python train.py --norm="layernorm" --hidden_act="star_relu" --mlp_ratio=4 --qk_norm=true --init="lecun_normal" --adamw_lr_other_params=0.0019
Rows from block 6 of a small autoregressive pixel model, named by matrix and row number. Rows with one number belong to one neuron. Each number is 128 + 32 x the weight over its row's rms, rounded and kept within 0 to 255. All counts start at 0. Numbers have three digits each.
After each neuron's rows are labels from the 100 images, of 14976, where the neuron reaches its highest value: "responds to" is what is common among them. Only what is clearly more common there than usual is listed. The data: stained colorectal tissue patches (NCT-CRC-HE-100K).
# fc1: MLP up (model.blocks.6.mlp.fc1.weight, 1024x256), inputs 192-255
# fc2: MLP down (model.blocks.6.mlp.fc2.weight, 256x1024, transposed), outputs 192-255

fc1.98:116070163084106176116189096136150100185180163148156104158178093076097142126128145146150101190129084134135075097128096176153117148114112111143160162156146134143101151180107067141094186121103107
fc2.98:119133159164105084132114083170116098201108127120107094168106120132108139125099111123087147060161084115175095072079131138152128144122095171125112116166097119100096119162151151115139153130148110
responds to: tissue: tumour epithelium

fc1.713:157109075088131106141118133120128148073164127125188147107107126048152155122165134156138160156125100112112112164136092107162111098138103090095144063100156107106129132104131107200135132081162088
fc2.713:114161152149149100110152119123137162137163120144173131099144217152099194096164115098109142184160150134190140127115174138133154086149109146143182111088186109139148099148129163152093185105106103
responds to: tissue: mucus

fc1.710:105134159101139162125153115131147107141138075191103074079159062071121185142156132148149132108132128139073128152101167114129089134158171130158131136094159108162121141164118113075117134139065173
fc2.710:120126135185150106127135094191099123110126250018203094165141137172092096091108125122142098152140151134185127078144102156182132093087090113083141098108149186153179157176180151146154160158163117
responds to: tissue: debris

fc1.498:075151112114143091126079149078102144132194148176102134131172131122142112130101128157151156144173077168096161126070162137120089117169142087154128123142160126077158135140118117117078138061105162
fc2.498:167081136132183084098145118117161123119196113110139165093037131141049158120146118079088125129140177097132124085227147192182090089117127127073073183140070131094104103066190126126113169178113068
responds to: tissue: tumour epithelium

fc1.240:136122139119114154114121126116103144112108160124139155155106128127168167179095127115166151136136107133145147166164017117201119132180137173129129067120163119109164151168127153177150210137066134
fc2.240:069098116094144106093115134159167078143163093123128108090066133102113127122180118138131162106147125116150164109115140103160157126124094149050160167147134137123153131130143128088071092102095091
responds to: tissue: lymphocytes

fc1.390:136132128100167100122115153125142156107147091212070200123209081143098089148132117150147146104147133119177158127137161119161073122130174176098165108099126059121048121194083135119153097111126150
fc2.390:115115170164124149090134118130200091184151146148158060144108217091142086130112138099154134127097163135128084049166047139092121142096137132161098129180154145126128127106082134127062101177152104
responds to: tissue: cancer-associated stroma; tissue: mucus

fc1.536:193162155133149096155131150161086095136160097148159142139134138142126146091089211113168117136174160143121127118097206128118135083164158154135068070128138173152124084096137176138155161079141113
fc2.536:149216146078090070118078141060103141145117169123189132168138134143104139131145122184086127079128048121061145124150145100175143134112141094153120142119144140139097099146109110158166156138144190
responds to: tissue: adipose tissue

fc1.16:136053120154115143069055129144041085122121089136200129083113121109131143107136089102144047129170106161173137194140120089129103076135073111158095120177129164121107103157182092161159130061113126
fc2.16:171158048136153089125137095147148171094089155142108127164117182145140168126139175146109172089216110104120121106166152197107175086158118120111164070092120161140144124116103120115117144082106140
responds to: tissue: normal colon mucosa

fc1.55:157159142119105171079207159143136082105160105119165091174103057171091127119158088190116105152092192106145137139094140070137118148075111088155084145127121078120109131119145094097120130167157086
fc2.55:148137125105147146112161095102116074104125185131115123111143129168123072086138157110090182074163088146105107175089100132141122144166114169126096110120159153120156190134072143137179123123125182
responds to: tissue: tumour epithelium; tissue: normal colon mucosa

fc1.315:115165071142124085105098143117133142092127143070149098139122110147130122180129132130159156133128091106090166167183143137140082110149113128085114150134128114127114123077126074122113141149130159
fc2.315:121134081179119145143167101099149132185101071123122127206143126139152161123143160064067177139146126088126036141136126116120184133053108122144079161084133167124112163132159145071118155087158107
responds to: tissue: tumour epithelium

fc1.692:128108143153121140165131103098102123102091115115189105103125160108111167112098153103055146073139111125214078088131150198173192122112118107151126180130122159119122130183141137139125162129117150
fc2.692:179105145127173164178128157108169120143153154128157167132086119135113160087103126083192104118176152114082134147121154155147130133098094111166161120137121077087127131137184179120114120099153145
responds to: tissue: cancer-associated stroma

fc1.365:186136140144112079151100097122150073125116098113164118200143093179125078158142165107153125111114132104142084175149117103156126163159094098131117101110096138133098136107122105105108136140123066
fc2.365:134106118060160118117137135195149164166135123155085106131091168082057118120068100115147116121161136126102163147160092157118138115149153118104137110096135139161121131118092065103091173136150099
responds to: tissue: mucus

fc1.156:098172145108147079159035133113111171120116107110145137142173113138151135191154120134120129134170115086174107092166103149186136091177166093136128139099122140165174141126112115101079117114155077
fc2.156:178102169171116138098115138138110101152156157175108107128075165118125105126136161093158082104078128116106155165099094129113141150131063136199061127149141108196080000186097119097162148178119175
responds to: tissue: smooth muscle

fc1.136:108163143154129149149159170119138089105083178141096088120126082138170126132163113141100115131130116127076134134111124151134113133053111078148101096101090127150107147130102177144133199173150155
fc2.136:131099125109145141099145138142107059106116109208121109127086126104134124128130152111174147153138153113128131178154090121163107142120167145111125165113175110094090119099112105107060100104101112
responds to: tissue: lymphocytes

fc1.296:156158074131102165147138159124036124064110114081107059195130093140099137118085208103186085085101126156132152189076101135121097120114099135136174133127139111070075125133152092157143112105151199
fc2.296:169071151111106069103117133078196102207114121146094106117077097097135097219219098113109134136176083124150143075147121113150122104153120113125142166167102139189189060127136164087099158086135139
responds to: tissue: tumour epithelium

fc1.490:164142135141119150178138166124120161084160126118150127099123054086075125154093120096146102087114080114135094128111163112138170156132095134134100140151115107074169169111138079140130108099160205
fc2.490:098116187129113128088134116157103068125136121183127111124110119162103114126142193113122142068190102106101140148078097063130082160093125078127120143119150165187081160174115181132076137188080120
responds to: tissue: cancer-associated stroma

fc1.660:101081069107152094185208141167138137167167127084149147106133088113183104165058116169149114142084121113134114155106157110096098118123119117159107115098099144133137168126118134160144085108115120
fc2.660:103137075176074220112127135134121123152121197154073146180091079178130130157134053142181144107191110114154129145132110081111104118133165139097154122123081140112163111102151117127138119120110163
responds to: tissue: lymphocytes

fc1.53:217136121066116118078101115173098147142128110126143110156097107089154099071144152090129146127138147095128096059159128112111163171125115110143168131191143173141122165118133103100109148123114093
fc2.53:130179074102147103134119099133173147124140097111140182137113115152098155107032127126146141112118096077115163123165065188163146110134097106151078142105169150066109133112141058168139136171153194
responds to: tissue: normal colon mucosa

fc1.744:097138128109109145128189110137136111138152081078113174187136138147109071122133059190102112132186155185108140090113147142161175143190116138180116106173150133143123103141108165090153133112095139
fc2.744:115123070156116043145104157090082145151150168150140134096113120116113153179066092096143140082120156146115122143101073124141118107137171165183158105127125129173062132093208132104119183181153136
responds to: tissue: lymphocytes

fc1.112:081181155087145117119080160096132110155143114080076103113159169097100145109138151086052127091122081142116164135201083154142178104134135150111096084135079108109125172149124156120138121136089169
fc2.112:143081091195102129184160151129102137116074122167168166205163105094202060175133147117132143173154094142108085161062106134140130130129105086119172141112096135129177131128151101133066208117083094
responds to: tissue: lymphocytes

fc1.393:153130132119147145098119139132093144123118152137138163160085095156140156065091150108076083153153162140124164103163071121106197117164126054129154098149166155107099160124148140106106132065148148
fc2.393:179090133153202146180120074087115088109122171139107118105117150154068113179138132166164180157087108126128098085097125142183115101159144165139099144106155065145111203097131173093134143177143093
responds to: tissue: smooth muscle

fc1.626:178081126108161075169104119124098122117109211082124091157133183139094147101168122151077112137127102152113042138173066158122068109158151180147156131096123133132134122154135087147130149170138138
fc2.626:163178137140144183132158099148121142105106127139105179134072093122078131131151158182129152138152123134115214137079157134165177093153169135142111140134114121117081153092127159092089149148084160
responds to: tissue: cancer-associated stroma; tissue: debris

fc1.109:132195156127094165203102094150108133116116130144142141114131105191103136161143133177105140110122157103157100083141127161117097150119120125138156128114112176087115152141071090121092063153165166
fc2.109:099156140122113056102124117094139083129136159193140136108126131137173120140131147102121080139132130143164089148166185123180088137170132136076150102119148125125139064136149146133131153127152149
responds to: tissue: cancer-associated stroma; tissue: mucus

fc1.73:081095181100091148125064100169135107106110120137109139198146125144084138145101140140128130110160136159105136101118126146192117115123148141124170164113103120122128177145180089124111103177136129
fc2.73:140096101217161160094107140125182131150139117176093114123067133152083126094168109185180155097139077158162140110150138094137148090114115135145117125104114098161193156131141151117117130077126150
responds to: tissue: cancer-associated stroma

fc1.349:142123165084149063137174172139164128222124127061173144120152129101143169092208099133116101089093128100158190168074111109136068123170143158112141163144098154135145131138122171139149095097086121
fc2.349:089127143084117138163161098041147093122133110195098130114139113122039118156084153100100145179159158064140122101105151118129161147085103098162096107116165071059181190111088137104114104156131146
responds to: tissue: adipose tissue

fc1.422:135151190095118165159135102100203100159109146113222114123148153113114141148084163196093121178137118143170093154153166136092111105107147158132056138171117100146142112151089110135185182133060170
fc2.422:076140174128130117155187154136138071120110110098079116139058121142156153169149143139063109160140089129091178116126181162143133169111102126128102074123195131130140198128091140155097085123158145
responds to: tissue: adipose tissue

fc1.483:173095130105119124122165121120117089098099084157170093149091085175085069164156157140079166198094110093116168092139124127120138128101128181112087107143064101119121092084165123172089081123156115
fc2.483:111158151122126128117124115158127188125155130130169133111147118138131140095115100101045096097132168144117190125101098102160108091094086145119137154084144112142118109139121102104129182111119061
responds to: tissue: tumour epithelium

fc1.742:073121122167132089201128100156141142125174137098172130106139153146137132162140125141122186177105092128164083162142095125125116130171148149097127132172065131103089205190139111045176136151117123
fc2.742:221107141101128123027089085112107108123115077224131128130139154126085123126149092175130076085112142129089197136102126081120161174092103097133137165106150135114129110119111170163051157111144187
responds to: tissue: tumour epithelium; tissue: normal colon mucosa

fc1.472:154158131167139100149191084122170123213151082191171152111116084136104087163118104128133089077151113151156119063116129134115131114156091179123132131136102089100098139128121154133135153112071100
fc2.472:069118034122093120116071190141078157098074115127111134138137170083121077143141084115174179148114088177115131125105155111162092153064140123095111168172130127133175135034108109122148082157130108
responds to: tissue: debris

fc1.61:159146126119125149145133181149108124042160092114137074192131135151091072087206120194121167173110184129136115161136146118119044139121142152172139102148111136071165113144154107113133108115106177
fc2.61:113090134153085123111171126126084111161135183116088099088096160084082135084105169163162109189162079169186144069149108092152112185110082082124136121118117087096147187148118155135067119108132092
responds to: tissue: debris

fc1.477:167136184131128095077125139107115093141116165133185055131107083203090161094179129216146081156134164128104120156074091125153034153150169166140101049131076156144106134166148125098138148106091151
fc2.477:125123100112122131109150124169067085147114095174075098141073191137047107082205167066144175076141140159126086121136156064131171158062102100190088112086138070146129220123168102196100079158103144
responds to: tissue: adipose tissue

fc1.647:125116115152119119148170148098179105112219065136051144172104087152126137155122087118103123100112186119170171124196163150125058108143127128149153108078123149119101145074110078117131046193100181
fc2.647:160142164074109154137223115135125139167188102118218149143070133137101109166083156157133203119131106127155128083124119138168121092161158090107132128125159124142168156093135112140073171071152137
responds to: tissue: cancer-associated stroma; tissue: debris

fc1.557:157086126160090108170128129098134100039098131148144170192139118121154138116146160084138096131090116131094116134110131184175176130195085190096109127079151127115123186129140096192111109149136152
fc2.557:113115197096167182125138103167167104136144139112097122155131087141056132130105177164169196155168128126112097131184077061180142143101135083179121154119078089168151224126144108094122091127099142
responds to: tissue: cancer-associated stroma

fc1.4:106156141141086156116099163070080125134136068096150106155120040156105118158098127138106083135155151177059098157142153103139095124097096115149140201147142138165096135079186144106085129134048178
fc2.4:063154139070115114127081143169160144174114157099121140150118136119155084086200075118142149138107090113110107131148168189085118163116144115108173107076172161111147145174043097095114129190138093
responds to: tissue: lymphocytes

fc1.621:090153127099119103130150140165123130135148147151142098180090117115123084110135155043145077159101147181102159132131104093158106106080186125181123147133101078126114192121167110106127147117132163
fc2.621:136107113124102140154163114120195171108119105093132177107171130158119147137190105132086161128140030197125155186192169153117144168148140079115057090120116103056174167122113142116093081154121132
responds to: tissue: lymphocytes

fc1.65:103143152104098150172079133159167106075163103102179139156137106186114084122135148160169070099134138150156089098151143138125160032190130147153119137145053115088052113139129083146140154137086140
fc2.65:098176151140125102084161167061134124109160161127097130069081142078127217134154174139138141124095137166086113124090055149177103127150121160109054125126082116093149096114154134177117131142147132
responds to: tissue: lymphocytes

fc1.309:095125134159131113118139111097085086150157117152071088130121202099175138088142140070091048132133174134173106145113148102140155124153124107110122125070139176153114198128164115144154113133183091
fc2.309:118117114114119163146114142153159168132084069093143144097162125092147109106153118150129125113111038125156123101112127149157072125135171168094127125137074118148145135087182120144157158140110125
responds to: tissue: tumour epithelium

fc1.694:141179181113145155161135077109117169176152134126127064170133093154053140077156107090109154149173119090204176141183122145148151170123123152069117088138115150131200125152084152159097162072177079
fc2.694:084103096154121119115125132147043131051122096155166184154157173133068155088160137183104136071043121197046110133109148094095148157124163119147090126163088103168142110134089159161208159080038125
responds to: tissue: tumour epithelium; tissue: normal colon mucosa

fc1.45:141141152159146133158138180152086162171135119071154051149118087111075145140144079151156164157101080096108138194172161147160085130139102129150160178129117126051168126095152181156149122128066103
fc2.45:133091160159098125195139148114138164143106122130131145142133150116124097117092108116141177145202072107100107129087165125164094071124130133189164209130162151153173131104069084096139118097153147
responds to: tissue: lymphocytes; tissue: debris

fc1.59:148150155134182158079115159176107100187147165084108152108173165120114165133115107083146124137142143129080129179141147091117110152120106177122158110069107069059140163108149125114145091152145113
fc2.59:148128142173105168155112153134110171101163078136143162050056145168121093153138122170087108087135094122159103106095097183131123135158105115138090143126171114165111148134124112175107124107139099
responds to: tissue: mucus

fc1.612:113195104131145122141145204066107123132111076176093148145130140096098082112091131186188116118143146111094100150116159135130092171124195145131089141156186104080189110112106199104149128164143096
fc2.612:154140124141134094089049162160088123150194108135164106117094096145134145184137088160074164112193148147145137097153158164153175101126173155145103139136076149154113131127128129163174145093133142
responds to: tissue: adipose tissue

fc1.765:167134084203124119126081103125092181049108121144169103134096045124102101120088161127113189153135181047178135134138135082136139141161155110173080186152144126095087143131116108149107172182052097
fc2.765:200090115107130143101122096138160098115105137101144161092194099126182111122200092136174139145100106178112075114096186109117107119163134127114161118101144139161099023165113159090067096115173090
responds to: tissue: adipose tissue; tissue: mucus

fc1.741:124184186148158087153105166107117134122114144197138125099084130135155089112139144104080204149085106095073114150114123123109142080152105119112163121147136147165093156105087150147082097159152096
fc2.741:124086143113117108099071115134100161162095211171060144190079106116141166131088187148160104133088156144154185147115099086110117144115209128138121119051215185133103187103114154141136120121118118
responds to: tissue: smooth muscle; tissue: debris

fc1.511:113135075133124150126140156130105154144070100144104125161147195094098124126135128116166135097154151137113154128079128143135126106202167160098147077140164106091125068147174158132164151046112148
fc2.511:120136147128103046127166152102193126170153088096172138110143157155086082156045178174078130176194095103127140108100117123135070122132109112096096119168149113114197150101108127123164151073148141
responds to: tissue: adipose tissue

fc1.49:148195105075119153128160183063150148115094143140079112141141147142124106098117130086089168149101139149094188175067135148182141065094163137132142132117125089133158122086115121158156165169119071
fc2.49:053050131093134058097147098181061111126140119100103111150055113111087107103211186141121151123196102113169098144119129122174068117119127181123117133173132168159068093146104138085088142070100110
responds to: tissue: adipose tissue

fc1.466:124116131114109117111117081104104058100083143142109074099086121180067192119191162200164118097051152080094125137108101105118124109129102125132114101134084129108149162114138132111148146142132173
fc2.466:136118111160147138104131132159178084140168198157112120136105106135134162079095088109103178112192151145154136087121157085124165149104141170128121113132075141129134170135117103135161076148049156
responds to: tissue: normal colon mucosa

fc1.525:107102083136140155133088073091084151175118141133115151102196138129164110135108148172140149155075128154120128148106122120109103175118103146115177133112128106065149136103082129108163121133140152
fc2.525:153148173149146085133199137097112132144136108135140161140080074091137113182122127087088114140177102087150109117143175066168189129140144115114127134135090091168122135147160123116092181075098094
responds to: tissue: debris

fc1.366:160142175128132142159168137132112087115164125115120124143088180132070101084117130135126109188195169127099160130158139161139102153100155061115106073116152171162069172098095130125100074115139141
fc2.366:078127124126101163144150117107129112121131115073215149100087155185159094179077160087130174160128080113109092081074094137098191111139140203189139160100081135072089185163141163130189096159104139
responds to: tissue: mucus

fc1.220:105135150154097147163127063151161161145081155126129086149135196137160059101069113095152139153179078188088154136121143136103148179095118137110147076058123123123141155116098108152110150082116142
fc2.220:131102134097072111072109128140172126070154120114196186122092108054125138106113205143137086119111126113133134119090142159198141135094139167152142167131116146124104124094134105124129129202150169
responds to: tissue: adipose tissue; tissue: mucus

fc1.696:082164199178116105116131098048127123130109155103115114034121041131118116107100104173070125126113069113143220134093098110187133156126140095151122156118144151104153150118134105154128111134169118
fc2.696:133141059143128175149133064175153134100159077144110130129144109112104104101224102078117118107161140181083147172123131100120052143148178127147176107129168161153127127089124133125162106091123155
responds to: tissue: cancer-associated stroma; tissue: debris

fc1.170:047151068131171152113114143142087080120118096101093099199164123119091097123131137122143074134075167149150101148120121158099096126146206131145124118191146176143124196104146094109125117134139129
fc2.170:086107123106091100138149092112132142163142129155186129073155092142080145189143092117121164128173091137170115108106112111071107101113172075162138153085113164120114084125147103184091158127148087
responds to: tissue: debris

fc1.734:208137160142144194079171112092155161115162100136139108137147106186095116125119187089119137137181119117163101111172172097097164139124143112095155138092101130109129103176099130093117136108157084
fc2.734:133115109095102079110141136101110079099183093118112091141083127103102188159103141124129152083150152170111153168115151145136066102145134133124133142139154059144128151159153088126106150067140158
responds to: tissue: smooth muscle

fc1.520:140165136080060134150154100099168124062148134129119083151118139044071078171138168152141182095100125071123164109120198183084160145105116132144074189111102112120148120155104105115114127179145149
fc2.520:133045164174179133136079083162132145146164057069122144088095069105112148078126092102111136102198153118117098127089093087161147151102121151171098072135108136126114145189114148131149112123138123
responds to: tissue: cancer-associated stroma

fc1.747:095140146164125133127134123144064115128169170186157120147142119126073103115106065115150109090108156133165130206105186072159146106105098143155081064150125121155068090162151116130126068131118139
fc2.747:161096120124155139130135101126128134114083134165098099140132107101181184117110127077107116099132089128117182090111137090106112086128115151126163155117142125160139167125150134120131133105103177
responds to: tissue: normal colon mucosa

fc1.752:137048125077098142171134110144127081116214187118137118130104081127165172128163135131081166157043130110114114185122117159166158114139159096181104133113116091155183152103162117099141134176169127
fc2.752:114131148151151168111153119117105109141111119142109168096103188104148125083145167063169133133191165146146143099110145103105128152085146166138140047156124152197111150138111111163081130139098089
responds to: tissue: cancer-associated stroma; tissue: tumour epithelium

fc1.655:121189125126129140144155125126120106103160104139105173116193150165111053121122113118142088112163144201196118110176166098107116135176073074129127098144091160133157137064086189118105143094156154
fc2.655:120110203123111093114156128055086161153062112122127120129122132130106095142152129119130054129124179117149102151075104190156131127143144086112163164074113044068124119169138177117160072143106079
responds to: tissue: mucus

fc1.110:141135105091157163136109086144115144158167137102084143118114106118072111156171136109130090116095104106129174168115121158146148107116122187156110061103176203129103141150069089117174124130125225
fc2.110:101110140083134137156142145143206095139121130123174117159134122122162134086182098090127177139138118072123085104174137066141129134138192154128145205121122107122129160157154102092116180147138098
responds to: tissue: mucus

fc1.304:113146134077143101170118186145138159072097130088138149172120066144114078144173125187098115173123118122126128142139208163104096137099064202150139079110127090080150108111119114126147168130133124
fc2.304:150138164134081120104150088108118113126115137195064068202108203105082122126127158144109112118134161139132188159147123130128140154103164137135162189156189149160118196147109180210107084103121145
responds to: tissue: lymphocytes

fc1.645:142186190120181064073128118116106111098109157086118174146194039117159108084147127205146080155112153083161060136136099080120093152125162193162111142147113111130151108124161162120118124100100085
fc2.645:130166103105148120129129074149126097112126172069165133177088107153081122074104140142188124143162100137115122106153098159133113100140149137153221141139140204111120183058123115069164135161113158
responds to: tissue: mucus

fc1.708:167128094121109085093101135158165082135159086102168112132100153117111097092130160149090067157104109146112121092046145105070128092139153216136105141150138097106132079190188100146146131159147121
fc2.708:094114160168119092104135137120087087181085143145102085154134132167150133143160129166115123104160157066122098162105132175152106179120120090107120113141087153149167140157133121078140136083098140
responds to: tissue: tumour epithelium; tissue: normal colon mucosa

fc1.33:191117148108114134079136093147109133137115144203189092151116068091061098095127126119090124146145066127153142121096162145125153120146141093151157100184092129128103139078126107117073123093156178
fc2.33:115084082122107132162145184164140161090111125026142145125126152103101157172141107162114096115167153133122088146132076126106170151179152141160124116111099140103127136145086113075146129148099115
responds to: tissue: tumour epithelium

fc1.161:138119150089122099170183157147043130058150149140092111138159156113069125083133135087107255097157188089173096078133160132122130133183137129126161115105158111168103141170116144119116133151118123
fc2.161:105136180105172136099188137120117110180109127146101137127087109081123119147130180118153084148167101125134117143129183102161151173090144081163114122150136088168118188160138079109118129114081114
responds to: tissue: mucus

fc1.249:126136191047128152136137159098119132182152141054168094104152074118157134155147159102121127147114151161147191090172146155112164144125217174108111163132164117096131161145107140112143109158128101
fc2.249:083146126106172130095124115177104107116146088185092168193097111127112108091217126098124162130132141148097137128177134131110170131105116138153123104135112126108103137125106112126137059101082130
responds to: tissue: tumour epithelium

fc1.209:132127163169162130227162111059108074160113194146097120118128161119104088105142117124125097125098092129168121170153181067154119103131134135200082096101131106088168139147147104159121148131127119
fc2.209:101071100156117075181178074100144159125175097165180190120108132118113128110148139097120122160174107130103136123144168181112146126127096082137153122127132121104128085131090184159128110118129069
responds to: tissue: cancer-associated stroma

fc1.620:095130200120124144130134097119116118200174165111136129173129071154159120140103147126091181145088194135152132109092119113137125128083156138100149104123074139098119127102100159121148064124155117
fc2.620:140114146095131117107131133195085129136141107085150110101104173119112094091189189098054139152162180084114170080113163137116093141160108067158120093127161150106101171131192127145140189155118165
responds to: tissue: tumour epithelium

fc1.338:185109164142116132114076183057162117101143151146161102215109071109110137131191148146111136189127120142060084166086125144063120181115100087151095136110096142117129127124135064130175162129171167
fc2.338:115071164111099126169184125186135113184121064119148070104165145119173160122137162072162159083127123174111118098107113122155110084060146133133178081183126120132140096134103157097149104103075113
responds to: tissue: mucus

fc1.346:122152117108100131087136165173098104090106170128119149095133108096151152110119110083108131111141117194178165134168166119104162223084170053164162112147140153120142090099164154170126179129139153
fc2.346:070109190129133092087132118138128111177110123152085102129142121150154105118110170151102104140192156114052135191141175146147078127135112118124152178049180116057120167158112166143101085141139122
responds to: tissue: debris

fc1.617:106163131097111068106105153158123092123122088141090141117108134093135125054111226182104125178113174169135157129110170129147114113095153124086093178119166108069141120130183111126139085113089143
fc2.617:149095130163118116109085179101131135153099093120116113121161178141061197160111108111158201158103121097085047136144071131157169135035129124140132084086070110163092140129157140142158119156143099
responds to: tissue: tumour epithelium

fc1.414:122136165167129104122130133127195106105101090099132021131136193162172095159182131114114103132133121114142151150130111165134164200132109144058103155108096124108122179131108098124080126164139120
fc2.414:159139133121121131134096178093131037133134153151131160090130149086136158115143150117191122070166155150130189152101166124090067048100109117205064119133127159150148162112139176130090149117139111
responds to: tissue: tumour epithelium

fc1.412:129121091078114155139178129134123166140126117130135091170116117131122145168128152071115115163096153123144148134111139124092109125102133075164134132136111142065152101066127142134077114150122087
fc2.412:147119178148096123079085146057071142069122144189142150115145160116155109151138179116104064120171121166141093167130113114132084136100155184109122137134116109210127137144125159140171121127132172
responds to: tissue: cancer-associated stroma

fc1.270:123126117063073097181119092100099123117128062118176147112118135119105119099120127144163160149110145130116136109110140079128100137142068104134104134066151113099155103118174136140094146185091115
fc2.270:131150142108147126094108177164166147136111157162116159174147091095166124158122109121093078156196114220252129180133096106115077101133109124130095110144123120052129152173073161104082163088153102
responds to: tissue: lymphocytes

fc1.21:088095153165117036116187149116100104171107164102133138103114119125159197085103132129109175100124165074159065123134100055137122134103178150160122134096130119072093165116099123139159162194101089
fc2.21:093168149140121109073099081134151181095116086138162135187110120144179116133127175143095143128093099203055195135151161123148105114091121140081146107112163153135128156135125137163137121094143074
responds to: tissue: mucus; tissue: normal colon mucosa

fc1.678:068124117139082150130143103146186102116156105187124142097156107149165133129073092127096152186099035121114139100144116171134109132114093127077149174099150093141169138120087129148051100193152143
fc2.678:145163154143152098126093140082090085092127144099137137131123123097120121138155129181160157099116122125117155224069079106158149098149105000146087080173123117102114180110156069131153165147100115
responds to: tissue: cancer-associated stroma

fc1.437:094184157107103093129181160136134144126173138125122103136107077163081181135114134145147140158102173108196143097128139097116148180141154077117104090159056150082103152107140105108111116116101138
fc2.437:133101160152129122107139132070100148117121112113165084086111179087121124125109125134114076188103105156130102072142125138190106175047144058134183143099055153121110121105088128161125111103153165
responds to: tissue: debris

fc1.175:105103188098150106129165124205172069135098123155125163134099167050143121126110086096175096126138099133160127096153125105134095053150130094155129083103154092140177152120126165178050116107155146
fc2.175:107179150119200138113149177122156086134107153166113108135047077142144176119143157129091105168166132157151100150147137104196086165063156121131095127115100077115098201171117093137066149088078155
responds to: tissue: lymphocytes

fc1.761:179153173166109114160124098135137096163182188172200122144166164150177133133099139089132163099074133133109110145139060111194215185079124121149083095115072085086126125100112130120155170075067087
fc2.761:154153160107183192067163180112196064134082120107058109116016180155092177077142151133076167093144156108142087118093140103151104148092127138128115171085121157154139127124117113165124131165121157
responds to: tissue: cancer-associated stroma

fc1.653:139136086162121082119093097091066102115115141103172133110089094193082155128094134156113121090093145132137060158130195103141106142128125127128166116095137105083136110200118072117097099132128104
fc2.653:175121162095157170147160124170123128126086179087113120116142149069123095191115157178131129121177157191094127128151136148113139179097125153173141181176151090170146056113180125123141133125130119
responds to: tissue: cancer-associated stroma